Weights of a small self-supervised image encoder.
Training: soap at rate 0.003, 14700 steps.
Rows from block 3, named by matrix and row number. Rows with one number belong to one channel. Each number is 500 + 40 x the weight over its row's rms, rounded and kept within 0 to 999. All counts start at 0. Numbers have three digits each. After the name is the row's rms in percent of the matrix's.
# convs0: first 3x3 conv (model.blocks.3.convs.0.weight, 96x96x3x3), inputs 6-11, a 3x3 kernel for each
# convs1: second 3x3 conv (model.blocks.3.convs.1.weight, 96x96x3x3, transposed), outputs 6-11, a 3x3 kernel for each
convs0.0 108:500476440500418500500588456500500500500500500500500500500500500500600448500500500500535500577500424500500500431551500500500500500500500500548500500439500500557500
convs1.0 106:500500500451553500454500558500500500500500500500443548500500500419577608500500500500544441463500500500588500348500574500500454521465466500552500500599500500500500
convs0.1 086:500500602500500500500500500500500405500500500500500500500414500597500500500423500500500500500433426500500500500500500500500500500556500563500500500448605500500558
convs1.1 093:500500500500500500500500500500500500500500500596500585500500500500500500500500500500500500500500500421500500500500531500500500500415484500500500500500500572500417
convs0.2 103:500420500500500500500500573500500500500500500500500500500500500500500500500500500500411563435615500500500500443500500500500500500500500414568500500500525500500500
convs1.2 097:401500500587500500500500500500500423465594500500500500500500500457500500558500500500500531500500500500500500500624500500500500500567564527500626468500500500500500
convs0.3 093:500478528447500500500500500446500500458500523500500500500500500500500500556561448435500605500363500423500500500429605561500500535500500404500500427500549500500500
convs1.3 103:500500486500427500477548500500500544500548500395500418500500500429500500500500500500500500500453500500500587500500544500500500521500500486447500428650500500566557
convs0.4 096:500539437600500500500573500500500500500458415500542500500500500500516500500629431500438500500500500500565500405500500500500500571435500500445453500444500500500500
convs1.4 098:500500428431590500461384597500500500500500500500500500500500500500500500500500500567500500454500436500500517500500500511442500500500500500551500500500500500500500
convs0.5 107:500549451500500500500500500500455500442568500500500500500605500541378500474429415500500500500439500500500500500474500500599500500411500500454500500500471500500417
convs1.5 091:500448500500500547500376500500456500500500500500500500500500500424500500500500500500458429500425408500500500591558500500500430500500500500500546500500536500500584
convs0.6 092:405500500500500500500445500500500500500500435443500500500500500500500500500500575500500439500500500500500553500500500500500500500500409500591500500500500500500500
convs1.6 120:500500500500500500500439575517500500527405500555500500500567500500596500500500465500500500500555500500538500413500539500439444500500562500500573559500598500500442
convs0.7 094:424564500500500551500529500497458619500500500445500500500500500500449500500575500500474500500500550500500500500500592444500464427500500500500500500500500500500500
convs1.7 093:500500500500500500500359500500532500500500558500500500422500424500500527500500500500427500398418500385399556500561500432430559410500500500500500554410552500500500
convs0.8 094:500500500500405500500500412500532500500500500500428433500586564500500500446613500411500500500500531500500500500500500500500425500500500500500500500500500500559477
convs1.8 090:540500500440439500500500500500500500500500465420500415500500500500500500500500500572500500500410500500356500554452500500500500431500394500405500500500564500500410
convs0.9 092:500500500500500500500500500500500500500500500396425500500500500500500500500448500500500500472500500577500406500500500550476500500500500500601500500500500500411532
convs1.9 112:575500529500364500500453500500500554443500460500500500426500561500500500500553500500543500533500537500500500500547468500469500500500500500429581500423500500500500
convs0.10 132:536500474500545500500430552500439507500549416500446500500500500500428500500635525500500500527500458500584468549546449500500453500452500528500500500522442465500500
convs1.10 119:500500500500406500500461500460500456404445397441500500500500500444574500412500524500445500500500500500443500500500553543500500500533500500500500442455500532500500
convs0.11 101:500535540500500500500500500500500588500419603437500577422500500500439500569500500500500500500500500500500500500500564433500653500500500500500500500500500428500500
convs1.11 095:421500500500500500564500500500500500500576500500444500500561411414324500500451500559482500471392500500500557500587608371395500500500500500500500415565538500500575
convs0.12 080:615573500500639595500500500500500487598500554581500500500500441500440500500418500500500500500500456500481500500500500653500577500603556549500500500500500500500460
convs1.12 089:500500500441419500500500500500500500442540500548500500500500377500500500579500500500500500522500500500500500500500420424500500564538602500500500425500500500500500
convs0.13 090:500500500454500500443500454500500500500500543569500427500500558500500500500440500500500500500500500500500500567500500540500500500500500610613550439500414500453546
convs1.13 099:477500500500500608500500500592500500500500500448547500500500500500500540500500500500500500500579580500500500500536465424500534500500549500500538500500469500500500
convs0.14 104:500440500477604500500585453500554500500500500500500530500500500500500500500500500440500477500500500500500500500500500500546500588500500424436500500614500556500500
convs1.14 101:500500500500430500500500559500456500543500549500455411500500500500645500500445500500500500500500500500500557553500500500500500500500555598500434500421450500393542
convs0.15 108:407500500500500500500500500467518500500500500445500551500592599500500500444500369489500500433545500500500500500500443455500588500500558500500556500500500500500500
convs1.15 111:500500500500500421500500564414500500469415426384500500500500500500500500500500500500477500440500441527500500500500500408500500500500500562500500500500500500500547
convs0.16 087:402410435500500546500500500500500500500500579500500500500500500500500500500612425500500500500500546565570568450500500500500500500545563500500500500500542500500577
convs1.16 104:500500500500587628458585570500500500500500393500553500540500436500500593500500525555500500500419500431448535456446500500500500500500500444500611500500500500500500
convs0.17 141:500500500500438500500500500500500500500443500500500500589524500338261536608752466500500500578500500500547500464500500500560448500464500500500500500500500500456500
convs1.17 104:500500500449361638500500500500500455411412460566500545500500500500575500500500500500500410500500428500500500500500500500500441593500431500542500500603448500536436
convs0.18 106:446500528500637452500500562500500445466500500500500500500500500500500500500500500500500500500601500424500500440432500427561488500500500500500553600500467500500500
convs1.18 087:593500500500500500500500563500500500402500500500500500500500500500500416500500500500500500500500558500664500413500500500457471500500500500447537500500500500500561
convs0.19 101:550500500500500500500500500545430500591500550500500500556500500500500397569500500500455559576688444500500500500575500500450550432534500500457500547500500500500500
convs1.19 096:423500500500500525500500500500500500500594553500500500500500500647643446500500500500526500500500500576578500500500500429577500500500583500500460500500500464500500
convs0.20 104:500500500447500564500500500500500500423500500500500500500589456459500565549427500500500584526500500500500435500500540500500500500500500500500479500611500500500500
convs1.20 098:500500500500500609614667500500500500500500596500394500500500500500500500500558558552500557500500500551500500500500500500427421500569500403500500459500438500416500
convs0.21 116:500500500500500515565500500500500500410500500500500500429500500398564548500591479458551500439598500500500426500500500500500500550395565500546500500500565463500500
convs1.21 100:593409449378659500423500586500500500567552500500500556500500457581532500557445581592500595433500539500500500500469500455500500571500616500637500500561500433500500
convs0.22 097:585500468500551500500500500422500485500500500500444500500472500500585500500547500500500500500500450500500561500500500500500500500500500500500500500500422500500500
convs1.22 114:500553500560500500357500602500500441450500500500500500548500500470511500587432500500500500500500500386500500500433500500500500500554500500500435500451442441500426
convs0.23 093:500500569500500550500452541388578500564500500500549442500358500500500392500548500443500500500587500443500610500500500500500534500500500500500500500445500500408500
convs1.23 095:500589457500457500342500594500419500566566500500500500500500500500618500500500500500583500500500500500500562415399500500449500500500500500500596500500500500500573
convs0.24 096:500579500500452500500500500500500500500500500500529500500500500500500500500500500338500500500500433545500500500500500500500500500426500500571666457500500472485458
convs1.24 096:500500436500500500500396553500543559500500500395500459436500500426500500513553500500500469555579500410500500500432500500422568500500558500500574500500500436500500
convs0.25 106:458536500500500500500500500622500500500612500500500500500500500500394432500500500457460500500500574500500522500452500500500500500500500500500500500500500452581500
convs1.25 096:500500500500500500617611500500443500589500500500430461500448500500470500500500500500500500500500388559500500566500500500500399500500549500500500500500500500500566
convs0.26 100:500389564500500500500444500500436500500500500500454500500436500500423500500500550500500426500634500531577450500500405500520500500500500536461607500427572584500500
convs1.26 102:500500500500650549591500500500500500500500541592500560415500500500500453500500500500500500500500500500500500500500500500500588500449590423449500500546500500500500
convs0.27 089:500500560500500500500500500500500500414500422512500500434500500500500573500558500500500500500500500432500500500500500500500500500500500500408500416500500500500531
convs1.27 095:500500500394500500500500500500559443434500500543395500500500500587470561500500574500500500500500500552500600500500500500421500500500500500500500500500482500500500
convs0.28 091:500500500500500337455500500500390448500500500500500524500597500500500463500489500500500500500576500546586500500500500428455500500500500562606584500375500562430500
convs1.28 107:445609500500611500662330500559500500500500452433500500500500505418438580500560500500603500500586500467417500500465500427500500420500415500500500541500500500500435
convs0.29 090:586522500500500385500500500423500453500500545441500500500500598500500419456500500500500470500500377538500459500500500500500595500500500500615500500500500578500500
convs1.29 092:500500500500500500433621454500500521500500500569500552500500500500420500541500500500500500500500500500566500500500500573500500500500500448500500500500500500500500
convs0.30 088:500500500500421500389500500500469500500500500500500500457500500500500585500452456500500564500423500500500557500500500500500500500500500500500500500500500500383500
convs1.30 100:392500542500500449500500500500500500500500500500555500500500568500500500500500500500500500500389500552437500560468579465500500500440500578500500500500541500500500
convs0.31 088:500500500500390500460500428598426500500500500500500500500622500500500500393500500500500500438500500500500500500500500500500500500500500500500500418500500500500500
convs1.31 102:500567500453500500388500562500500500500500500543500500464642401500672433532350500500375500500500500547500500559565500500500500569500593442545500500557455455451500
convs0.32 098:500500500443500500500500450500500500387500500500421500500407500500500569500500500500572500500500560500500536500547500500552500500500500500531601500500500461500500
convs1.32 095:500500500554500500500500500500396500500444500470500458500500500500500387500500500500500500500500500500431500500500500500500500422430500428500500402500500500500500
convs0.33 095:500500500500609500434500500500415500500500500554500500500500438528437406500500500500500422500500500500426500500500500500425500500500500500500500500500500500500500
convs1.33 093:441529433410594500592303500500500500500500500587500564581415500360500500471462565500465500500500500500500556500500500432500500500500500500600500500500500500500515
convs0.34 109:500552500500500500500464500536461538576442500404500500500500500435500448500500500500500500478599584603472500598500500500426500458597556601479545500500438500500548
convs1.34 095:500500465569500500500500558500500500500571524415500500500500500620500500500551500547500500500500500500452500500500500500500554500500500422552500500500500500500500
convs0.35 110:500475454603500618500500500407500500551461500500500500500500500500439596500513500500384500500500500500587500500500456500500500500500563500537453538426593560500544
convs1.35 093:500441500500500400500500500500500500500439500500500500500500500500500500500500500500500500500500581500500500623500500500500500643500500500571500500500598500556500
convs0.36 076:500500500500500500500500500500617500500500590500600500500500500500500500500500500500500500500500500500500500554500500500500500500430500500500500500285420500500500
convs1.36 101:500500422500403500500549500500500500500500500500446500500500500500613435516500438393420500500500500433500500500500384593597500500427500500500584500500500500500585
convs0.37 128:459450500500500444529500500500500500500500500500500476407440469564500500587546500500500487500500500500500500500554500500500500500500500500500500500500500500500500
convs1.37 109:500565500500500500359421545500430500500500500413368413500500500500560500500500500500500428444500381500397419500500560500500500500500500449500500535500464500437500
convs0.38 085:572500500500500598500465500500500452500500446453500500558500584500562500543500500559500500549500500550500500500427500500500500500500570500500500595452500469384500
convs1.38 093:384585500500409631500571402500500500500500500500500542500424500500500500500481500500500500500500500500500500434500500500500500500500500500500500500500500500376500
convs0.39 087:396500500500421607500500500500500500500500500450535500500500500500588500553442500500500566500500456500500622500500500500411578500420500500500500500500500500500500
convs1.39 109:500620500500585397500500447545386500431500538500500500500500500500448500500454500424500500500442500548599529500500500369500476500500595500551388500500500500500594
convs0.40 096:500500500500500500500500500500500500500403635500500500500500500500431500500569454454596413500500546500534500500500574440543500406500500500500500500500500500460483
convs1.40 101:409585609424500500561430500531500500500500500500500579500429500608500500500500423500500500500500500540500500500500528549572586542500500500431537500400500436500529
convs0.41 102:470431500500500563500500500564500500500581500537420500500500500500500500500442500500645500500500549500566500500500500500500500500500500500416500584500500500429500
convs1.41 095:500500500417500500500634500500552500500376500500500500500500500500549390531596500585500500500500500500500500500500566500500500500500604500500500452500500500500500
convs0.42 131:543500500422545500445500500500500500464500590430591385500444612500500405500500500500500500500551409500519500500445500500450500430500500500500500500500500500500500
convs1.42 097:420500500580500500434411577500500539500567622418500434542500500500500564500500500500500500500500561500500500500500591500453500500500500423500500500500366500500500
convs0.43 100:459500500500500500500500500593500553500500500500555500500553463500577500500563390500500454500410500500412592500500534500500500500517500500528545500595500500565500
convs1.43 096:568500591500405500439473500591500500500592500500500500500500525500500500500500500500570500543500500500500500527500500500500500428500500429500500427500500500500500
convs0.44 093:500500500500459500500500500500500454500426594500500500500444500500500427500500578500500500500500500500500500500500500428500594500500549500500500435500500500500557
convs1.44 091:500500500500500464500286500500500500500500438500546500500500570500409500500454463500556500559500500500500500500500500500500500500570500457500500500500500500500500
convs0.45 099:577595500500578500500500500500500500500500612419500500500500500500500500500500500500500437453468500500546500500500429500500477500500500500558464500500569423571440
convs1.45 108:500500500573500500500416500500500500467529412500500500500389500339500582500614414500500518500500537500500500500500500500500549500500500500500538500500500500500500
convs0.46 088:500500500500500500500500582500500500500598500500500500500500500500500500500500500500500500500380566500500500438500500551500500500594500500500500433500500500359450
convs1.46 092:500500444500584500500500385551500500500500500500500432500500500585500500583500448500500571500500500500582500500443500500500500500500566500571500500596500500500417
convs0.47 104:500460500500500552500551413500500500500500500500500500500500500592450500500458571500409500500500586500500500500500500433500500556548500500500500500452500458614623
convs1.47 093:500500413500500596591500474500500548554586500500500500435500448500500568500500500500577500500472615500500543500500500500500500569500500374500616500553500500440500
convs0.48 061:500500610500500500500500500500500500500500500500500500500500500500500555500500500500500500500500500500500500613588500500500500500500500500356500408500500500500500
convs1.48 110:500557500548479529500369459580421446500500500500526500500500500500500500500500563500500500472500500500500500500440500500542441500484500500500500500500500570500500
convs0.49 094:500500500549585500446500500555500485500536500500500500551581500599500500500500500500500500500500500539500500500500500636500500500500500500500500500500595500500500
convs1.49 101:500563500599500500500500535561440500500428467500552550500537589500539500500500500500500461551500500500500436500500500500450500500500500500500500500500500500500500
convs0.50 098:500500500500500500500564500500500500451500426500565500500421453500500500500500500500435500500500500500500500418500436500500500415500572500423500500500500602500447
convs1.50 103:500368500500645580500500500525400500500500500500500443442569540500500500500500500542500475443500455426500500500500500540447500500542600500500500500418500500500463
convs0.51 085:535500592500412500500500500617500500500500500500500500550500500500569500500500500500500424500500500500500500619500500500421500429449393566500500500500500500500597
convs1.51 093:595601500500404500500423473500500500500500500551459500500500367616557500500500500500500442500544591500500500500500440500500438500500382445578500500500500483500561
convs0.52 093:500500500500500500500500500500500500500500500500500500500500500500500500500435500500463500424653415500500500500468500500455544500500500500593566583394560500500500
convs1.52 088:500500500500500500500464500525500545500500426432500607500500537500438500500500500500567468570500604500500500500500500500604500500449500500399500500500500602374500
convs0.53 106:500500500500500500500500577500500500500500500500500500500500500500500560522500500500384424473500577500500537500500500500444500500500500500500461500500500500500569
convs1.53 099:473500500500578500537464500438500500500500500500500500564429500554500486500500552466577500500500500500500500500500500443500500500539530500500500432500500500500500
convs0.54 131:571500500500548500437500500500500468500500500452500500500531500500500500500500500500538500500435533500500500500500500500500500500500500500479454500500500500500500
convs1.54 114:500500500500673500500500441500445500500500500500435500500500500500568457462500500500541500500459455500500439558500500500566451500622500404500500500500408500500459
convs0.55 108:500532447500452552500466500551500500442553459500550500521417500500500500500561423500376500500500500500500500500500500500500447559500445548448500371590500551500547
convs1.55 094:500500466500430604500500445500414459500500500500500555500423569466500500451500500500546500534500500593500500500500500500500500500500591500500500415500500572500596
convs0.56 108:500500500500500500500500522500570500500391500572500500382500462434500500500558461543635558439435500500500467500500442605500577500500500500500500500590500500500500
convs1.56 102:500500500500500430588500558500500500500500500500500500500500500500500500500462500542444500500500500500500564500597500500500500578612610500500562439500566385500500
convs0.57 091:500500500500459500459500500500428500500500500500593500500500500400500500500500500500500561500500578500500527495500500500471500470500539428500466500601425500500483
convs1.57 109:500500500500561392500500578500500500500500466500466559500500500500399400500500446547579465500500500500500500500440543482453500500546533576500500450500500460500500
convs0.58 149:500500500514500500500500562464546500500588426500500500500500500500500500500500500436586442599454500500447500500500500500500458500525463472545500500571448500500500
convs1.58 118:500553500535460500500537500500442500448458440403389387531500500500500456500500500500500500500500500584500500500500542500500500569500574500500500469500413500500500
convs0.59 102:500500454461500500500500500423500500500500439500500500500559454500500554500445500500500369462500564500590560500500500538500500500500445500500500500546433500431500
convs1.59 098:500500500500500500500500430500500500500500500500441500500500500585500558500500500575500500636590500500539500563534500500412519537473500467530500500500563601500542
convs0.60 099:500544500500500568500500500446435500500500500500500500500500500500500500500500568500500500588500500500500586500500500500500555500500500500500500500500500419500500
convs1.60 098:500543500527447500500480552500500500500500500500500500500500445500560500500500383500500500500410398500500500500500500500500500500500566435500500468500500500500545
convs0.61 097:500445500500500453524462500500500500500500525500500500500500500352360441500409500500411523500390500560500500500500500422577556560500525500500500500500433500500500
convs1.61 114:359500500430228637621599388500475500500500500500550500464544634500220404562393557549500500470450500500421500522500500500500500500538415500500500500500500561500500
convs0.62 101:500555500500500500500500500500500500467432500500427559601396500435431500500500500535500443500500461583500500458500500500500500562403575444500500500538500412500500
convs1.62 094:500500500375500500500500526500452500500565500500454562500500500500589500525461408500500500500556500563500500500500435500500500500500592500500500500546500385500396
convs0.63 084:500500500538500500500500500500500500500500500500500426500583500500601500562575500571500500500500415602500423632500500500513426500420500500500500547500419500500403
convs1.63 107:600500500500568500391500530556500500500500558554500475500500500500644606500579500500500500533500500568500450568474500500392424500500500500500500568552500500500469
convs0.64 092:500403465500570570500500532500500500500500534500500500500463500500500500500567500500500500500500500500500500446500554500500500500500500500500500448500500564500500
convs1.64 101:500500500390500639500500500500500500373500412500500590500500500500500560500500500500500500500500500500554418500500500500500500500500500500500500500500500500500500
convs0.65 100:419535500421573500409594500444500500500500420549446442500500500557430545500500546432578541500568534500500500500500500500580500500500500500556500500500500500608540
convs1.65 099:500491500500428598500500500521500452500515561528500500500500452500647500500500500500559500500583500436500500500434500500500500500500500548460500500500575500357500
convs0.66 097:500500500500551500500500500564500500500500434500547500500456500500439500514500549500380447546500500500500500500586500500500500500558417500500500500500428394500500
convs1.66 099:416500500500572500590500543500500500442429500500500390500500500500535500424500500500500500500500500434500500500500500500500645459407500437476500500500500529429500
convs0.67 100:500500500500500500500500500446500543500500409500500438500409500500480500481500500500500500500500500479500500444500500500500500500500500500500500500569466560500538
convs1.67 092:500500500461444559500500500454500500371500500424470464500500500500521500420500500500500500500588500433500576500540576500390529564500500500544500500500441500403500
convs0.68 095:500547500539500444500467500500500593450500500500500597500500500500500427500500500601500500500445500500500500500500419500500500500500500470579500545500500569594444
convs1.68 094:500416500572471452473462500500500458500500500500500500444500500500430500439561500500500426500500500608500500428500575500500500554500500500500500500500500500596500
convs0.69 097:500500500559574583581562500500500500500500500500500500500500555500500543500500482500500500500500360500500470429500542500500500500500500500500500500500500500444500
convs1.69 094:500500500500500500500441500500542500500500559500500500456500500563500500500500500587580500500500522500454500500431500500500500560500500454601550574615447500500500
convs0.70 093:500500500443420500500500500500500500500500449500500500438500500500500500500500500500437500500591399385500560500500500500500565449500500500500545548500500500500500
convs1.70 096:500500500415528500456440447500562500544500500500500500500500556433500500423439500500566500500614500500500500500546566500500500555500500575409500548420500602500500
convs0.71 078:500500500500500500500500500500401500500500500500418500500500500572500500500500500427500500567500500500500500439500500500500401361500448436500500500500500593500500
convs1.71 093:547500500410436500615332500500500430425500500500444500500467500500446500500500536500500500500500500500500599604500500500446500500534500500500500500570500569569640
convs0.72 095:500500500500500500500558500500500500437419542500500500500434500500500500500500500500500581455396500500500500500500540500500500500500500500500500500478500500594542
convs1.72 100:500421500500500541500395549500500500581630558500500500500500449500500576500438500500500500500500500500545500455500473539360500500500568500500500500500500500500500
convs0.73 107:500500500500500500500500500500500500500500500500500500500539500572639461443500551500567471500500500500500500556430500500500500427563500500500500500500500500419500
convs1.73 091:500565500500500500500500500500500500435500500538500500549604596500560500500500500500500500500574500500500440500439500415500500500500500500552500452500500500500500
convs0.74 087:500500500500414500500500500500500500500500500500500450500500500500544500500500500500500500500500500557500381500500500500431500500537500500422408500500500574500457
convs1.74 095:500500452500679500500500500500552500500500503500500500500500500500500500500500500500546446500500500555500500500402500500500500500566556500500500500500500500500500
convs0.75 091:500500500657500500500500500500397500500500500500500500413500421421500500500500500500455367500500500500500500500469474500500500500500500571500413541409500610500500
convs1.75 100:500500500500625414414439500500500520594500468500500532500500500500500500500335477500500500570500555518500500409478421460500500500500500603500582500443596500500500
convs0.76 089:500500449500500500434500500500607500500500436500500500500500500500500435500419500500500585500500398500500500500500500500500500500500500500500500516500500425500500
convs1.76 099:500500573500356465629455434500500500511500500500500500500602500500500500500500500500500562554500500500416500548500500571500500500500500420500560500500500500557417
convs0.77 093:500441500500500500500500500401500500500561416500500500500500500500401439500500500500500500500500500500500538463500500500500500500500500500500500531500431500500500
convs1.77 093:469500500574418500617500363589500500500500500500500500500415500424372500500500500500437500500500500500500500500500500500500500500540385373541500500500543500500536
convs0.78 104:529500500500500500500447500500500537452500500500500477435596430500444500500500500500500534526385500460500500500500500500500500500500500500500500500500500500450500
convs1.78 100:500500500653403431500500500500500500500500420437500393500500500418500500500523500500500500500443500500500454500442500500500500452500500500500500500500500500451500
convs0.79 104:416500500500500500500437455500500500500500500500407500500500500500365500545500543500568543547395500412500500555500500500500576500500500500500474445500500533559500
convs1.79 108:500521500633500433671460390500574500500500590500500450500405500500558500500500517537586500584500500500500453611464529500500500500500500500561413560500564500508470
convs0.80 101:500500500500500500500500500500500500500500500569589557500448500500500566443416500500500500500500500500500500500500500500500585500481429557565500500500500420500434
convs1.80 096:500534500500500500539408644444427569500500500381500500604500500500582466576463500500500500500500500446500500500500500500500500532500464500500500500524500500500433
convs0.81 090:500500500500500500563500500500500500500438500437581565500500500500553500500500500500500500500500500614500500467500500500500500500410500422581500444500500500575500
convs1.81 091:450500500500500538549500500500500500500500500500500500500402417384465562433564407431500500500476500500500567429449500500500500500500586473563574500500500500500547
convs0.82 085:500500500459500500437500500500500500424500500500500500500500500500455500500407565500500500500500500500500500500500500500500500564500500411417482500500500500500500
convs1.82 099:500500500500500445500469500500500445500500500500500449500500500500500500500500500436500500500500500500500500500500500500428609500500535477500500565531500500602500
convs0.83 093:500500500500419500500500461500500448500437500500500500500500575500500500500500500580500520500556500528500500500500500500500500546446500500466500500410435401500500
convs1.83 098:394500589500430500500500500464500475369500500500500500588426402500500500500500500500500563500500500500500500500500500500500500594500500591500500500500500500500500
convs0.84 105:500500500422402567500500500444500540500542445500500500536500500500452500477364500500500463500500500500567500500500500500598500500500500500461500500404575557500500
convs1.84 112:342582550500500500696500446500500500500500500500500500500392386500441500500432585500402500418500500500486500443500500500500500570500500500500500500500500500461500
convs0.85 100:500500500500500500500455500500500500500500566416430438500500500500500541500453500500500565500549500435436500564500558500425443573665500500584500531425500500500500
convs1.85 103:500500500500522500500500500573500500500450608500500500413555573500500542500500500500500500500500500500500500500500500500500500500500500500500500592500608500500500
convs0.86 070:500500615544500533429437500500500500404500500500500500580500500500500548500500500500500500406443500395402500593500500500500500453433500394500500539500500500585500
convs1.86 100:500500500576500494500500403527500500500472500500500445500450500500500500500500500500500500500500451500500419500500467500500546500548439500500500377500500469500500
convs0.87 105:533500561500500500500500462500605500500500500500500500500500500554500500500500500596500500434530500500500500500500500500482428540500500500500500569456500500549500
convs1.87 104:451500500384500580647500369586500500500500500500500500500576500500500500500500500500500500500549524500500500500559500587500600460500500436500561558576500448500500
convs0.88 098:554500564500500383500500543500459500500500500423500500500440535500500385500500500500500460500559500500500500500500500500418500500500425529500500414500500500500450
convs1.88 100:423543500585500500500556500500500500500500500500500500500500500580500500428500585500559500460500500500500500500500500500500500500500500500500500500500606500500500
convs0.89 138:500500439500500500500500500500500543500432456500500500468441482648617500442500500418500500500500500500500500606500433404500580565500461500500500500481538500500461
convs1.89 118:552500500500500500500599452500500500500500557500453478500500500500500500500500596500500469446500412500500409500500500500424500500500500500568480500568500500500500
convs0.90 093:500500500500500500500500500500500557500500500470500439439500500500500500500500500500500500500548500552445601500500500500500426500500500500500500500552500556500500
convs1.90 108:500553500313500599500515500525442500417500371500500557500500500500446500500500500500500500500500575551500462500580500500500600451500500408500500500500500455500500
convs0.91 101:551500500561500441500500500500500500500598433475500571543423500500500500471500500500429500500500408500500555500434500500500500500500434500500536500543450560435500
convs1.91 089:500534436500590500428500500500500500430500500500500500500500402500500557500500500500574416500388500500500446536500437500354500500500500500585500500441500500500500
convs0.92 111:500500500461562500500500470500500428500500500500444446500439500500637558500432442572500500500436500500500500500500500442460500500500500500500500530527500500468500
convs1.92 097:500500500580500500500500546500500500500447500500500500500500500500576500500500560500500500500392436500374500500500500500500500500500449500500500500500585500500448
convs0.93 103:466500500560500500500523455500500457500500500500500443500500517500450580500627533500500500500500531500500500544500422561500372589500435500500500500500500500500500
convs1.93 103:583636424394500563580321529500442575572500622459500500500500635443500500462500500520570603486500541500437500500500500500500500500626438500500500500500500500500500
convs0.94 104:500500500500473594500500548500500401500582500500500500500500500500436500500482539500500500500500500472561500500500447500500500500500500500500546448500500500500500
convs1.94 096:500500500500500500500500500500500500431500500574546500500500500500500571427500500500351500500500500500500500404500579500500610577500625500500434500500500500500500
convs0.95 105:500556541432500500500500500429500500500422500500500500500500500500500468500500500500500500500581500500500500500500500335530666500500500500500396456500500500500500
convs1.95 096:440462500500545585601500397500500500500569633500500500440500500500500593420500500445500444500500500500500500500594592500412500444500500500500461565500406500500551