python train.py --model="self-supervised image encoder" --dataset="regions of photos with short descriptions (Visual Genome)" --train_examples=203450 --image_size=48 --crop_scale_min=0.4 --horizontal_flip=true --translate=0.12 --color_jitter=0.6 --method="byol" --arch="preact_resnet" --norm="batchnorm" --hidden_act="relu" --padding_mode="replicate" --depths=[2, 4, 2] --kernel_size=3 --stem="single" --avg_pool_shortcut=false --widths=[48, 96, 192] --projector_hidden=1024 --projector_out=256 --projector_hidden_layers=1 --target_momentum=0.99 --init="kaiming_normal" --residual_init="none" --optimizer="soap" --beta2=0.99 --learning_rate=0.003 --beta1=0.95 --shampoo_beta=0.95 --eps=1e-08 --precondition_frequency=16 --max_precond_dim=512 --merge_dims=false --one_sided=true --adamw_lr_other_params=0.0017 --max_grad_norm=1.0 --gradient_centralization=true --magnitude_pruning=0.7 --max_steps=14700 --batch_size=256 --epochs=18.5 --lr_schedule="linear" --final_lr_fraction=0.05 --warmup_steps=290 --weight_decay=0.0 --adamw_weight_decay_other_params=0.01
Rows from block 3 of a small self-supervised image encoder, named by matrix and row number. Rows with one number belong to one channel. Each number is 500 + 50 x the weight over its row's rms, rounded and kept within 0 to 999. All counts start at 0. Numbers have three digits each.
After each channel's rows are labels from the 100 images, of 14848, where the channel reaches its highest value: "place" is the part of the image that holds the peak. Only what is clearly more common there than usual is listed. The data: regions of photos with short descriptions (Visual Genome).
# convs0: first 3x3 conv (model.blocks.3.convs.0.weight, 96x96x3x3, each kernel summed), inputs 0-95
# convs1: second 3x3 conv (model.blocks.3.convs.1.weight, 96x96x3x3, transposed, each kernel summed), outputs 0-95

convs0.40:430498505565540508500517479519483474532510406502501440519414550497459505493541555468467563412514475466520531500539406552512510570500485547509500567599469500365518471458402432460566533442513594464551453477458529481553541522416411538517525575536572501488515562526572500479507548364487615516
convs1.40:546492534463533444507543485516607435558535412446500427522494488535507485475487498481456494551491492545631432569528511626500500488513467548659498487513553445453451407479521407500491514507447445558546373466519437555472609488548516524522463514435510427544501489504540543430538500541523481545
place: centre

convs0.67:549478555580519579500427442491475560502525536500478420561543497461529594561509536494469525502606545455544479433391514467490551482566552500405473521516479530466482583546466539525555505432458530609500500433439443461534404586425558532464483443526462562470432500497562464484628541460500481500
convs1.67:512530500411536495487387479534536460477510502498567495535476433532553442519480497479484531561478553562347480455485562474306452525502482489373500500461393461508481538490511551518476483503467459488447528534482500496553441472502484480467500483500462575428518383479525520513509535358432529487
place: bottom centre

convs0.27:429522462458521478524439526473500442533477575516540379428545422506467494529451545481500544541536522500459559489424504518465547655500452593500585424395436573521614614533478542511536525520439472509511574494466487492420507517488542479468500480567533586518408515516534505468513546549520545551
convs1.27:511498483525533504457448578562468493633517471534482529523490419546500585536530479486492560455446502502402425549478428399557504578517511462493533400510542539490586528535370463515587489413516492508465521529484501521446535604438518483525593514512487591501445470546553523551468572513532414550
place: top left

convs0.84:465479557505486455455488429512541499627492445559484511457515499479545500427507561642453500398447462437498500456522501519500514494409459544542528639616437446373561473485486515505566534521525422528477458593431527457500448507518466457550540510528484491462515560496560495509426456552492533437
convs1.84:531402512593523514551500383414506483429537438468473552410442489529542510532489562465520445466449548525487475608500458558513549545501568557475533425519422525470490512469449411500522559456439603591562433541534511437529531505474504521410417435484500402485487509436557459453461532495553490524
place: bottom centre

convs0.74:514496444516375552469482516477489449511480474512500422500533519500573485493509477495492518585488486500461587512609526542509522371524497404515509586537478500474524476461584524480510420465373533528566641461504481524536486496498500500484500519656390535460475431542468478542477471526500584572
convs1.74:458454555553562526553522500519510500625499503435500503520517577522467530474522473494438472500504486472543493497551494492530472435523500521474481633498454490502641353477471504563654524427381549539460529431500471522532493512453534500541522508543515538540454432524506533603452516488565607528
place: top right

convs0.4:464459521500498543565463533501461431480504540541387489454596453484549463465546489519524524486493455500422500659470480482505493476510538544507445474559521684557500466452445529542491454459508500624441463426385529535473540441447592523461465511500489500482512467544494588562555462500558523472
convs1.4:439420494621523500458500500490482519525516459519535550432500485565504553483500474499565508551465420496514556427555469516480542533487534530482512524482447636517504417553472559471534553519619472515440551533497449446518500524517517503459568686520421484510568535521465532524655466442461506476
place: top right

convs0.23:452488499577635468545508419533514441510549473453412436527527514493385431452483510555475544353439429439455471601480499522540517569445516552499538553516502468454500476419420511554531433500570451441530480509491488494514550452416406566523544512518507514515536570528531530482443515465559480566
convs1.23:408477469541488416476520546557407566576500547459500406462449443475512535492507446500345498530500514564540515551500441556629512544485589530532558527422561500516401560513445446505493492464502463488462530556485433480369501521434524461468483474546497412519471571486504476436524474500444512554
place: top left

convs0.47:593430512494614528489500533498517569486469509473363460452531446503521563418529403420472568447531500496532452389476487549482422535409474461522479527460569507496529554475469449517553532500516432472491468500527477514567473577438495414493498446513500497551440497442498571472448491462508559662
convs1.47:500459500508531500529575480582527493585569537529500507513463460478463564481526583436435431473452555493457524473513534474595447579432475487516524438492557533500577540645436457497513557460413497533579461500505445579444530528450555469487497564459528576617462419500507541453460500592566542565
place: top left

convs0.19:465433495467535528522552510599518502479469498507435431448455457476576581533498488464475452512514372443522559502623461495570608627505532489491535499515522477481537564479415488514520597496533565478543468470568492508495570425524406517421556501497474555477486581462512548503505432528576561588
convs1.19:550573459434558447481554587566532472459525503381437507531580561504510476456437537501534469530552460541488471562533587472473484434477537450554500552500561522461486439514567475522489435501517466536517454524468464501427581471455476500478482497374400433415500373529569497478438500485500619546
place: centre

convs0.18:519513497552535436564455500513422561492510434524472466432485535318451541536416496536460517461517522429554426500590586510437486506575549494505575494500551502497480445526470465529554600545539588570514468536413468455515462455517500527431420443510423548589538526471484475500510500437571468556
convs1.18:495546500453564520561462467587438518500522425478619449524540557453511426575491543502473456519525555514538563591535478558500443482398480493565542557529599479461468482528512529521579499500465579524598433424504500637477494443476542500510544583498520461574500452537564433502519558592468461522
place: centre